python train.py --arch="coatnet" --model="image classifier" --dataset="stained colorectal tissue patches (NCT-CRC-HE-100K)" --train_examples=45211 --image_size=48 --crop_scale_min=0.5 --horizontal_flip=true --translate=0.06 --color_jitter=0.1 --targets=["tissue"] --num_classes=9 --norm="layernorm" --norm_position="pre" --hidden_act="swiglu" --mlp_ratio=2.67 --head_dim=16 --fused_qkv=true --qk_norm=false --parallel_block=false --inner_norm=false --patch_size=[2, 2] --depths=[2, 2, 4, 2] --widths=[64, 128, 256, 512] --label_smoothing=0.1 --loss="binary_cross_entropy" --init="trunc_normal_002" --residual_init="none" --optimizer="adamw" --learning_rate=0.00093 --beta1=0.9 --beta2=0.99 --eps=1e-10 --max_grad_norm=5.0 --cautious_weight_decay=true --max_steps=26100 --batch_size=64 --epochs=36.9 --lr_schedule="cosine" --final_lr_fraction=0.01 --warmup_steps=780 --weight_decay=0.3
Rows from block 4 of a small image classifier, named by matrix and row number. Rows with one number belong to one neuron. Each number is 128 + 32 x the weight over its row's rms, rounded and kept within 0 to 255. All counts start at 0. Numbers have three digits each. After the name is the row's rms in percent of the matrix's.
After each neuron's rows are labels from the 100 images, of 14976, where the neuron reaches its largest size: "top examples" is what is common among them; "patch colour" is the nearest of a few named colours to the mean colour under the peak. Only what is clearly more common there than usual is listed. The data: stained colorectal tissue patches (NCT-CRC-HE-100K).
# gate: MLP gate (model.blocks.4.mlp.gate.weight, 672x256), inputs 192-255
# fc1: MLP up (model.blocks.4.mlp.fc1.weight, 672x256), inputs 192-255
# fc2: MLP down (model.blocks.4.mlp.fc2.weight, 256x672, transposed), outputs 192-255

gate.584 038:103109141152140133165077104132139088100117170149215110108083145124070081120097150132140141085114095126091105118138112190150162152125071119121132159152111093122126073208110120105133156107114074
fc1.584 042:148151145156111111106135138139134193137110068128196155110238123102124184087149138134128084143112167022095122129117129126178109081125086109115131128182121140118112160025170149157137112090102117
fc2.584 046:138112174100134157124123140111112135112215153082142135107147134136120112131123125116108102032128093158118097150108157143174141076122100102096130127128143121095126120084124047139115119146105191
top examples: tissue: debris; tissue: mucus
patch colour: grey

gate.240 062:133145127156148101099130125148132077138051111170159100105187151137127161194134139124137132182134126144126140135176133137092116142156047159116106125071110148135134151234111039098154103163155139
fc1.240 048:097156130164137091167086105121108082119096132136110110140109151166136140050085087125151127128149142083112168101116122173125129094123087135116156119160141126128141110166157133137139114135113146
fc2.240 051:098114086184133062141126094118139177098036129123255122167218212161154155132160143130165142132113069076163164098132165180129113123135147125121139148097145146111124141226106176140135160140152153
top examples: tissue: tumour epithelium; tissue: mucus; tissue: lymphocytes
patch colour: grey

gate.497 043:147109136135135032158134105094157187104118158128140072147107134140092091076140144120109156174152134113083124159150171138173127100142175130141127134099111123149089051120091096140114146143099104
fc1.497 044:128154151148117072166168083161124134133124110133121094132066127160156139094137122124132131140154125162137152142116097093148156161101179132149163156106108140142162092137080178150132131130171104
fc2.497 047:137150123175097160144108088181100095144028105117124134155203095148135155147122142113145133160138175036145147107094138092138144186112225127106129121127153126105140177179165127143151147141095132
top examples: tissue: tumour epithelium
patch colour: pink

gate.374 058:133120153113141067129092138089147087126075068133109163149192082115149165172145073135154108128079143083103111113106174102119144105157188121117133130181113123141073181139131160112105162121110090
fc1.374 053:038106161094154110141153129106123152166163154096130134084103131121121136184144149109124137080155127144134147142175113133209129146116160194106158129138159107129191154206079137207138124115102172
fc2.374 065:145156132059106177119140157058148100107195122116146129089115154083140136145154135134182114063177113216086113136173147075145163139139142113144156127098125077120118170129123109133134117111165106
top examples: tissue: tumour epithelium
patch colour: pink

gate.417 047:110102101109126115161108114138107178141179150135179121130168143088124158168144166114112103064126132204076113169128107131070136127113108131077148121101103142147147116151130076126132095150110099
fc1.417 043:156166130105135188123095119140171055126225143118093138109096083095166117169129143159146118104111162214085166127163131152075135137153188123130148118125101165131109167187161091112128094111095121
fc2.417 051:148116111138097155111170135140112146132101108124118135143216054105080111094117127160075103109123149035136121112134156096184119124130067101130092115099146139129081155000098114094087125113105115
top examples: tissue: smooth muscle
patch colour: pink

gate.457 041:074092141152118142101153125166111120131174184156081098096107141136109134098112130191106108092111086038104118155110127114168153115144134119082129113158117126122136141092095151170113093176095137
fc1.457 039:146128149117123181126131139148125005111182140150089137139137194137100137141132104091103149170143148099119153164153133147099171138118119163142138140111083148119160117221110067154184131129122124
fc2.457 046:153134160158135130134089083187095038128136126090066058101055179132118179103103114117111126141131122182106106134130137146131133171126104106114175123119112168114080090081118163105132116103163108
top examples: tissue: mucus
patch colour: grey

gate.243 212:190175138106113124121119119085135209113146088117117087055096129089169111108146118132138073130132177186077100109154154156163145081141123096184124110194105131124156092131160178104161081165097108
fc1.243 234:142069113167132120172169090110141082109099121134181149116140185159097111126124151154120139122169124140115127141084114140128085132159106096096112142112120090082152130164109053177145137133148159
fc2.243 228:173154112117125149060152106173155107144141158133098063133134084121148151127151161144122101138103091085119117088167082096098117161105146122156132116117060118131082126099138092095180119146150064
top examples: tissue: mucus; tissue: smooth muscle
patch colour: pink

gate.169 097:106123163102149026147129102067132174171117129119124153118161169128128157079088123115132140109152138145138185126134123102175085100123157175122146153147143151079162125140171136167176065088154171
fc1.169 049:109158132158163087105151094096129125152089149123136137131164121118067162117165121139087116165142126175131100128141113174162084166129118130096125117175135149155154114168105054100127150113126113
fc2.169 061:098121139109144044121114123141146131135072127148226156094196129124110118231135102131103141035072107135092105143141127155127124134129204117075137123175146095132082170069046091134125145114095171
top examples: tissue: debris
patch colour: pink

gate.197 038:148067120140101155131143103134109067107237118122084091120090134140136073134063158088108112175117152117150078162125122164135085114134130128075146160138098140120100126222117105121104142112115123
fc1.197 036:137150070174082088153106114117152141141089133098180131081118151132173100165098138121159152109118125118146197120144130116095133128112144103100162135073133145137155174123154195141121121158139157
fc2.197 049:127096096128100128140109175204136065111122102151084119128116103093135146185154156167164124165144118147099094201121133097151128116125213130163116113148116145119097161202092103115133151120112078
top examples: tissue: adipose tissue; tissue: smooth muscle
patch colour: white

gate.372 172:098127132106172086160106151104143155103092093147212183101118148137149086097112075134175109116114148145138120161089158147129111112140148073112145150152211063086148129125110138147106133092133177
fc1.372 238:109143161092141187095125144140134150153121162122135135113174060100122146231131125142104155115075111101124127108160118063086121155114134177131135114125096154165087188198179182122126115105128112
fc2.372 207:153212097105138120062137103123187180138105115150132084146121115115189134129146155179169095169141126091136146098130075102129116149075139123164148119117120101056103133132151141095179090167177101
top examples: tissue: cancer-associated stroma
patch colour: pink

gate.614 182:137165132130115108087123124103103159153144131122087131157186098078129217133121155117129099114119127085134181092158146070144158093128151200145125115125131166138091151072228139115157013151109094
fc1.614 221:152134103163146129101200185160095106204121106170138181128125085160091109132166146149097078093074114102134103122078112106136103114126178091162041110101116089089079173098129140123143149155176149
fc2.614 197:186179127119096088095113122079122155125084081136206102090144164082167165093136166135162068159159161144131135110177131158148167092152068128156114137147122153112137113140165107078171071183112111
top examples: tissue: mucus
patch colour: pink

gate.277 038:108167070074101118151119108092117101131164119118074090175106132100101194095119120118109161140135199009131176129143133117167149161114134169150141113078106118168081134159128200127119157147129094
fc1.277 044:131092111161140101151130130131146064085218124117129164165114120140111093077101157155130096096109151091177120090101155120105090090153151126127141141130126127102069123092140060119101135153144137
fc2.277 055:107106135166122085133121182135130096144131178124058152121172119161115129170118134151138116181080097107198154120093100155198133108134176115141127117166112139115112069070129125134094164137131233
top examples: tissue: smooth muscle
patch colour: white

gate.43 117:102139146114188059127115120109158074154175126167088116123073202190145117071128117143132118167166131170173176169128118159097133126089165151150139131113164133111162078161127034112150132130168175
fc1.43 067:113106118122185123120143191174100187134098154184203167158122136137092116124138140129127125067131075155175090182092110106174137118106109096121099142102175061129073132152079132135086168132151159
fc2.43 078:111118160143145215150096147130082118150145104130225090105133187097076109133136124127095130078131162168137115139140128234073149131115068101121124109142142182133212095126116161118112143135070119
top examples: tissue: normal colon mucosa; tissue: mucus
patch colour: grey; brown

gate.521 051:132139100166114109150190122080105149182070157079080117114139086153094125141136125148084138118131104063136177120094118113181107139115159143130100097085096127111085129072159187102126146110127133
fc1.521 052:149136117151157045138157153119156075106166182161058140117128177166107126162137181145125131129142124168181137139119121112109101111119167127182098115151130100098101130219121049159130110108169156
fc2.521 056:134071165163135074136145162130112230119110134181149145138185143112099145172127120139101131093159104131150110118120121166177112114130165144104114119106112179077152149112129158175123115140157089
top examples: tissue: normal colon mucosa
patch colour: pink

gate.199 125:141173125125141000113122098070164162159089116139089124132139149124157173091098148157163090154161149154126203107122108126149103112093142157143142156143147124076149114144156108110167080142169121
fc1.199 057:109096102148089110138153170169100157148088099119182155095159123180082107182170105150083147112094145088113104155067105084144130134129156111147067110163132139114143159136137150130097152120106162
fc2.199 063:140115174135104162113129121139067165151127142114190135197149146118126182091113128144111131143084129080179125082098148102116121133134137138116095084121112153132092134074177239109099141154086126
top examples: tissue: lymphocytes
patch colour: brown; grey

gate.144 139:130169151085178094112106093064209116124053100153154149127114103135159121111114087149155129175137154131115143142135147117093084145114170120153173148148160075118091129101131130115129158098161122
fc1.144 129:149156092135091117108104117130125057137152101116013106191107147120170159096119156106162085195153152085156188095134092117110160128093156163135122152073144140146103118077158113099146091157144108
fc2.144 122:168112159162164156103171164156097169139104091126173141049114115121102045116123134094087083142069121123140105111141127193176130102137100069172075163174091098106118131116167195106179137111114172
top examples: tissue: normal colon mucosa
patch colour: pink

gate.270 061:098170157125169041145110105052127113169069106135119117157124150151110097103136079130148157142148178206133176138115169123085099107125169136155181125152148118159151111123123143087111157102111172
fc1.270 045:149156127133105120146163108155142031141105132101112149190077121198124120109124145131092155129185155135141168114099133094067157104131112145153115123063132123132124119100089021073091127132135146
fc2.270 050:139157163149170118156110132148069180125110090141107088185120105148092119070169103138100150184119174100134151140161126197146128070140102127159117137103094153103121039086179135113128145099123121
top examples: tissue: tumour epithelium
patch colour: pink

gate.535 074:172142114146112154155129088131118069109142137084111098116076145154099112146133102119106118159121164159122104101120111097077125153153225122119124144118073098160078137168114124084128164127131081
fc1.535 066:126126142115137168119104146158124104119097121114189136068154142089144143163099121121133133114101146114115102083161142102129145132159092136105115157138132117136136185253142150186140113108117129
fc2.535 077:132141135148117217127136073123157194114122150149125102105124139105124155083120154142152145157127119187131129083146165130123120163173061133112164118082133128106096107027127255122151128150126129
top examples: tissue: tumour epithelium
patch colour: pink

gate.343 131:121163112120169069162139132103146074148141078148137171136083135181131096073138086154156113142127175148130129160056133125106100119118226090137127137125177073105104108104110102111113151098159162
fc1.343 102:115135104136124117101144133155091164184147119111130099112170131093126169205130176109124099094132134146140154090154093111149145141103114161121136122141111180125174147201165144125164080150128129
fc2.343 108:126112128167127134123099117122135214107076142139227126120147211079158111164102154125158115112114134177179155101169135165138140174121106133078165146100134127128121138155099178085141141148129100
top examples: tissue: normal colon mucosa; tissue: cancer-associated stroma
patch colour: pink

gate.183 104:160127156110153073138149117066149126131151104132109169096095135120128126106101107130143110131116147167125160107108129093133061115119207141123139171157141077066097143130153144136158078096168168
fc1.183 047:104082113098126186140147187141089089125124111179183142131077090157083106095164118121132135124058107158157097159088138133106151131169131033135070114080161068124105088116105247163126138135173210
fc2.183 070:133107172124117130138148140184134175132129134145130136151109059138108119101130116151103129197073120034126138156093172106186116084145136137197098119142114132150010118025182230146132131151124122
top examples: tissue: smooth muscle
patch colour: pink

gate.54 068:159161144117108119138128103099130165141126079104096123148134066125131144068092126097104101182116168077074131085141171116126126090120124125157129153112130133149051131022217150118143114109120091
fc1.54 047:128154112137115132121144123097096054136185174133167149139175199193129155140144115119125130076193131218144123142101134136121117113148149174135132124059131105130171142255130054109121154135162119
fc2.54 056:109128134120153124102157093060112152147075135104076136146255083112104176106136133190093132106143112109159117119124176104189135132175100136131133111131126152108080187117166139130120106165110106
top examples: tissue: smooth muscle
patch colour: pink

gate.307 079:110199146126159035081115115078118181155102130117067117149149097110131174101115137133126098147121121087134200092137128085155134113100168162163142109167133152113091152140198121094144104132129137
fc1.307 056:156154130149137104161116094113143187124021108097066079156192054112148138129137133141097165172129119000112145137161115143112104148110080118162173139110110179155131116000158170107135141105138073
fc2.307 069:133127168090164184176119152154161127109217131119102125082132123105147063170104117141123154095090124199098123137133104141118110104125135150108144141158103085151162127143147070152130126135119140
top examples: tissue: mucus; tissue: debris
patch colour: pink

gate.627 079:098106139153148032105104158169133189146084120143130137144142158114131173148099160100158090168118127123203153047116095135130164153111143136119136173120159109118089121147122107080126111154153161
fc1.627 046:132085143143135156129133110137116081176116148118107149149135125106123090240127122133110151143097116100142161140130102093131126166163120158143120113094105188108155171125111097148163100135130170
fc2.627 059:080133132123156124115126141106066150150183132111069119175149059173123108109134133111108136076091109126152146137116118131151131119105149116140102124139141179158112096063130112106132174138093124
top examples: tissue: adipose tissue; tissue: mucus
patch colour: white

gate.490 040:147136099124084136178096131142146177103170117099186092130113147107100111175134143095141148121115184181106169158101103087056124168149143126105117138125095127155134156143136113052063126159137107
fc1.490 043:091127134139112162102116110120124162126095121095165149091118114101128144150131111129138098118120150131111136089165143125093126132114082104118109108202159111130086162201148088144145075115125108
fc2.490 053:115175146124164215109140113122139148117156127104186133102138105122089132126096126131126163107093131172116141088111130144066127128142083167100136121116106170104112156013100163095134082133104159
top examples: tissue: smooth muscle
patch colour: pink

gate.361 124:172140103162144095125173117101144197144129082124114112064130130116117107093122147133124066139126133134104135088106074162153074130108109075149107161137117102039122116071157147116196092122154141
fc1.361 131:128107135113141110119102099119178088044170172167130102151076192151166112082141125134164163207177095168150133152161140175110139130153116138125190130068143098153155084097077070129133175126152120
fc2.361 119:128119123118133136150142123174066185177181062088084121086141093111078096157111095120074128134067174062066115111120141133104111131115101090113124112169110128135125148107189108170126119121068172
top examples: tissue: smooth muscle; tissue: normal colon mucosa
patch colour: pink

gate.38 072:086159152081138090135086121071121090117170137124062131141136118109138176064126076132140149144112156148095153156136160093123131106130155169168136131110142155144124098035180169115151120094112127
fc1.38 033:139151120151093119117093085149107111138129105117051122155078073135107162055094182105153135071133137060170138178122106128221122166165124158106121111131151141135133109133093225112100146101182085
fc2.38 040:133109132137126126167131143061129176129127149138139138119152145148150146086175141103150170140165113117130099148132071113134107137131062095159057160099164145106160129190123162158139159102154128
top examples: tissue: cancer-associated stroma
patch colour: pink

gate.134 240:148083128168122097170144131125111183093117102130161146101112171125105108078122130112132108098129132153113089130099165172196119102192121066120109143170131089093155109059110150148130119138112160
fc1.134 278:186151100138102134097153107120119113166167148131049068152112110142122153128193177159104110144156125126111137124131114125137155114126127145190101047112071183139134101152134123094161129232118088
fc2.134 270:208184100147145138081177132139138145172121110161117117112088131119145111126162169182135069139121126115128117106111099119129108121120142090168100116131080061059089148122153133109178093175158115
top examples: tissue: cancer-associated stroma
patch colour: pink

gate.92 034:151137125137119179133173167184124167129160114136046102120081091110089126095092182150115091075133107195094121109114117192176187107149103130152116128110117111144134093120177088168109153136119141
fc1.92 031:086138174140142144143153157142099138126041105079109120091118107102168076125098105093189113197133113147159055164134099154186149112129144095095131102187153192149125121083107103128148104100093121
fc2.92 042:126164146093100217121146157118125157133196110150255149107072137182122139134122151187149139118185122175137135130088088107154133122125211130156141098102157124166130135145122176117115152158155125
top examples: tissue: adipose tissue
patch colour: white

gate.666 044:102134112167096129127143143150171126128074165124124108108124063102158111164142140133130114170086116057102120097136145127161168111142068137086129129079077091115098140201066157132105147151105121
fc1.666 043:144132139153101168115104114115134160099077104120161105075147025103127048122138098127114083195113146078117111166140135103123122107121125089169115162135139107098085129011111255144086137127124145
fc2.666 046:132099120118119190104148136167170062114160112120238158118103120148158086130111120124111134114056117188108142147120142186138127134104128091094139124151138162146141096063127157119150160122152075
top examples: tissue: debris; tissue: mucus
patch colour: grey

gate.432 085:121121162137095138154105136130106082114188121121111143155187151110141200081125137113138082093110134058110128134155136142160143092119092159084139160065139131120139106083143153166132103110141086
fc1.432 061:114163104120134148131113146150127000108184110124044120173038173198153148075140108107158091103181157158130105163129151160120168164114167168135146146091124108124166106166096067119151175131147102
fc2.432 074:116138158099168202119140191156136035140140130171185134093157107132127101255145145119127121107095125220118125154122109118059123111123203127144109133105132129120155180124092168154156121135138153
top examples: tissue: lymphocytes
patch colour: grey

gate.321 044:101128066168113063111137130164113218106049106123174136178173110129091127112126160101085112061140117106094083166126109138186156101132103094091121133115107109137178125162097127125094135137115148
fc1.321 039:174127187092074109158103152154157192111058116109201151098130149153116123193190098174166139211126152110067115151140162155120084153141112141133138077136138126163115157216102170167098171121145087
fc2.321 055:142133116097144001107136139158147104131160131159053127117128090130115121072128109099091138181118141114091132120108122124164117133132074124226108145150116134129170103146132079122124122134122146
top examples: tissue: normal colon mucosa
patch colour: pink

gate.283 041:140129123137130107135127154179107117124142140146085151134113165142120112138115149138099126156148148160110081107110162135119140110141089106102137119214122129142097137189098056117138165109074134
fc1.283 036:144138176152144140072130079072132023119171151139092100106144163118137111029092160159114143127222128085134112101111126111113138123118100142082121103109124125086125094035135063057171115120114107
fc2.283 043:111111097112124173109153130053071179107053150135166115167189168112135161148161127123165102091135098195189123145151137169116137128132141128149089125061122103109151158187120152095138123125124104
top examples: tissue: debris
patch colour: pink

gate.393 102:130099195125194115156128166137131052116198102185146186114106170112116110077117100134141082144099132136153115132148169138134121102148152129140118159137167075112108114111132107147161110108171158
fc1.393 085:128125098116073121126135127155167122073206156112223122115156167123168159129128135144148138073135137175083076142124089114147119140129086126106151133078112135134158106143086082160116079139137093
fc2.393 092:116126204095164123130136097085123138141120143136203090119141105156103124128107096110116159201130102201121152132169127119176135149107109151173174130139111176152154092154143093141159135081133161
top examples: tissue: cancer-associated stroma; tissue: mucus
patch colour: pink

gate.327 048:131120110190103135123130149107101211153124120076139123193091105168108134114111106134115107111129142076119111101091113152139111122148164091150103136112121108141067123000111187104067138117096078
fc1.327 042:115128120129111205161127128150132138149239123135114157107160086047137145132156108146162098078128097203086095075125146098166165149177045103061126120039151138137088184038112093131109104123116133
fc2.327 053:116137153153120122116090126125135178138108114140104130112140056146140104082140113149107144225121112155138166127103135145104131132138060146156120117137151155132140103000154198123124161112097116
top examples: tissue: cancer-associated stroma
patch colour: pink

gate.341 122:151153111134100048151112102119148218114135087104147093102113190110189115083120136147165077125152186204119142113128109177151125132107112094130155141176149127090188090117107129115150104173109139
fc1.341 115:135112173096126134127071126123179041036150115132133117097102165096179114115083123086181137184127136154124103118181138141104143150159123141105178192136138081142131121152119075140141142120138117
fc2.341 125:127165105123153076138146163109086097170064085123088161125147067174098143117143093116092121155134155136110128148113140155184110075103093112178076133136149147135130129157139111147116135078121144
top examples: tissue: smooth muscle
patch colour: pink

gate.29 049:145123111131127130146116139182136087153255152135069112122094165136144113131127144136141124016091104122085115125128142157117135114112100117141124125106093119156123128159120108158127132148139138
fc1.29 039:148116107155139170135131129100131059119246092118049087154148097072151166114140112134161082096143143026100093134153156121191176107147116133141115123161146123134134120092149126114122113121099090
fc2.29 053:113138181154124169095121133094118147146067110161148140110151050164100098133173128153148153096080102104114092113122120157244144122108092101118080123169164084138106138104159159113113133125098125
top examples: tissue: normal colon mucosa
patch colour: pink

gate.181 064:141125115164127131159166126168120105147169113106156165160114145137084099108134091143078155160126168129110172149094142148085086141119169101124130123039140136135095114043123069101109158100110130
fc1.181 050:099132139137138032133161116125092202160112154080115104103136155156098132102141103126073090107114132086120107159170110194182125155076046108119122071212111140121177099092173091129117136113123164
fc2.181 054:116119107135100152157120090122144122134176162091087159110156130129136141149081147130135151030103123117119109087111116123191109159156132103113121119146157070129063200123139145126132108133202166
top examples: tissue: adipose tissue
patch colour: white

gate.619 166:136110150123161125136152102095161194119058125146214147060084109156107053099129091138123160140126108173109092140108139135121053142142137063130149145176116064094124128110115174139135160068139154
fc1.619 187:094130184092211109110121149085179105132090127185161160098101105126144082100112086140148129143106103139144121155157143153126101120117120110139173150186175098089127109159150159137170139073163174
fc2.619 175:108146069110093082139080078131175159080061165104159114189206137136178176171113133169176160105129121115126143114102127057117137166139171161076163106120145152137150186143100136133106114173117085
top examples: tissue: debris
patch colour: pink

gate.630 214:127178102156143124094163162147084156200109068133169122087130092147100096142173117154095089108089138106120113107069104146130137123085121042187060103168128133122111149134144161095132138130102161
fc1.630 273:178137119105115158136136124112173061108207093126143099068141145101186136120134137141146070110153158156052112114163098152125095108121067122132144151125102124093155086164149085152190089154149081
fc2.630 238:093130139138097109139112131103123104107130195173124122197129146160126163143157147133127162143172103180155162173157146120141172106150124202149128093054138178170166111171072132131114138176129122
top examples: tissue: normal colon mucosa
patch colour: pink

gate.196 177:165160109102108116117099074108224065073159122107138095106106173133226128098109137125190110150168152188110143115154096148094121150107100135110180164101120111112139095161102052106144126138148078
fc1.196 223:077079141142079108178111122126101165121139128087121140135202211119116201132087126091133168105171151125127168133127125105139127131132104189066131148119147180143182151192133087179083088110106141
fc2.196 212:138165105145115160074137168203124142150119084113148124113149102120143118167121162125134087092059136094158120085105083127106129177086153075133112156140126105088061170111151164078137129135147111
top examples: tissue: smooth muscle
patch colour: pink

gate.299 049:151153090171121137167122146164129052115186141112065112115079117125134138077096168143107137123130156126094123117136121119142171123136180139086109134107105150129127133072094088153134138149098102
fc1.299 042:140156129093101163123115093147150160145164111121198076185149060124174126163122137146148127076157171079082131118140100144066100166094129138124223157094149154124134146129097194104111152148154088
fc2.299 057:137127049108135034102114131077133059115154114130008110145160157128126141133156131109136116061186173081101118171143149112127116091142093123170099135137096152112164157091144031120147100092148087
top examples: tissue: adipose tissue
patch colour: white

gate.163 146:177178145101137055114107067025166142134105100127116090119131163116175170072127142156155081180179157154097201115152128138136116087139097144155159125114128146082147109124166101098174082147136127
fc1.163 096:095101121153118190167163150142086140135150118110127185115114085129086105162108100119111147040077144061106081130082164093147126143140158115080095120171145104122079185067146198184108130080115143
fc2.163 108:139190116118069099106154084046108155143105119127160102143188074134124201088161109176098128154174131095110152123123156101156142094134074148175127093106126197143132099131157145120127093160121082
top examples: tissue: lymphocytes
patch colour: brown

gate.280 037:095088130146079141142146185141081132159131153118177074132143059091086078247115162114092111165107160159088122163123137164069086147116117105096065120133109139121158099162100148137126126121096113
fc1.280 037:137123091156117196139090108141105108126232164094160162125055117119101079157094141123106119011075097133125120141098140096121138161136151085094141119156132110109146133221129209123112159167140121
fc2.280 042:131133157180132187098107120128128045124178084134066059144145126165139102127105160121106120109133135067177141146117126069212147139110165085127105143173109123132119147064115103128104162152101091
top examples: tissue: lymphocytes
patch colour: grey

gate.164 054:118155094153118162119202088130127075143217117124099086137164177141115189114135139111087125072167127133112108150104133095152095134124131138140118148122098114140093128137123004148132169119153097
fc1.164 038:111145089146133071107096172159132156129053126113155104149162113146141101104055153108124139173096121073088151126138140092167130135088116110130130160144137132119162115051126078135152110115166096
fc2.164 051:112125107085113171103133152047100063177108174133101053162108103140142190120169136133170114187172073061126121107157164093110130116133112153124109105113110139150101121112134167124141109105122109
top examples: tissue: adipose tissue
patch colour: white

gate.555 040:149069093150125119126135119199119189124199146128106102137139128127108156133119169108097125157181114167113114079105111122187117129151155148072145176096100165133166127146088119137133090107112131
fc1.555 038:131112126120132103138107113092112121127110127132124121111116129134140069146138099180101148145094114108133106141142147122191100131090158088132105121187159130121129150075093193176146180122101181
fc2.555 049:143051045146154104161137140144142081095150112121066187135072146134149092112112113130119114160060181106155120123126110142062111163157156127108102166192139133095123137134154072138139152127159132
top examples: tissue: tumour epithelium
patch colour: grey

gate.203 215:184197122060117136108094097099220140096160110110112083090144122074255155142115121130189086141132152146110140099186108117105136139100116141134183145128114129127111126149159130082154090132118070
fc1.203 255:075131135120172154087121147158122142124123197163123116142113080116122102166155127148119152121078074105166087139142147135119180122134137125152124096140125145150121131116114174104133160137122126
fc2.203 238:093063126175114132187152107151086112140190198148085158150159174179051121167140115136068186118125083128116121163099139141113129134159101165080107093082118136152151138159097078208098145127124159
top examples: tissue: smooth muscle
patch colour: pink

gate.160 178:198162126117133120124181118109139100136180099134122082055114132135136115088168130170105096138153145170070120126138111168130089081119092096180110105146093138098171069163153110135217114148133117
fc1.160 222:121221119124127127072136174161100080193143087134129118118127081142145124125147131138113080130101154108127143122130100145095157114056108112178099110130137168143126119171156116095144115155121126
fc2.160 203:093130166099087108146067128098160121073097182136154115149134154125178144141132113137171156110158113209151135160172152110169171128137132166118158115113146163181171119191063152120071157146105118
top examples: tissue: normal colon mucosa
patch colour: brown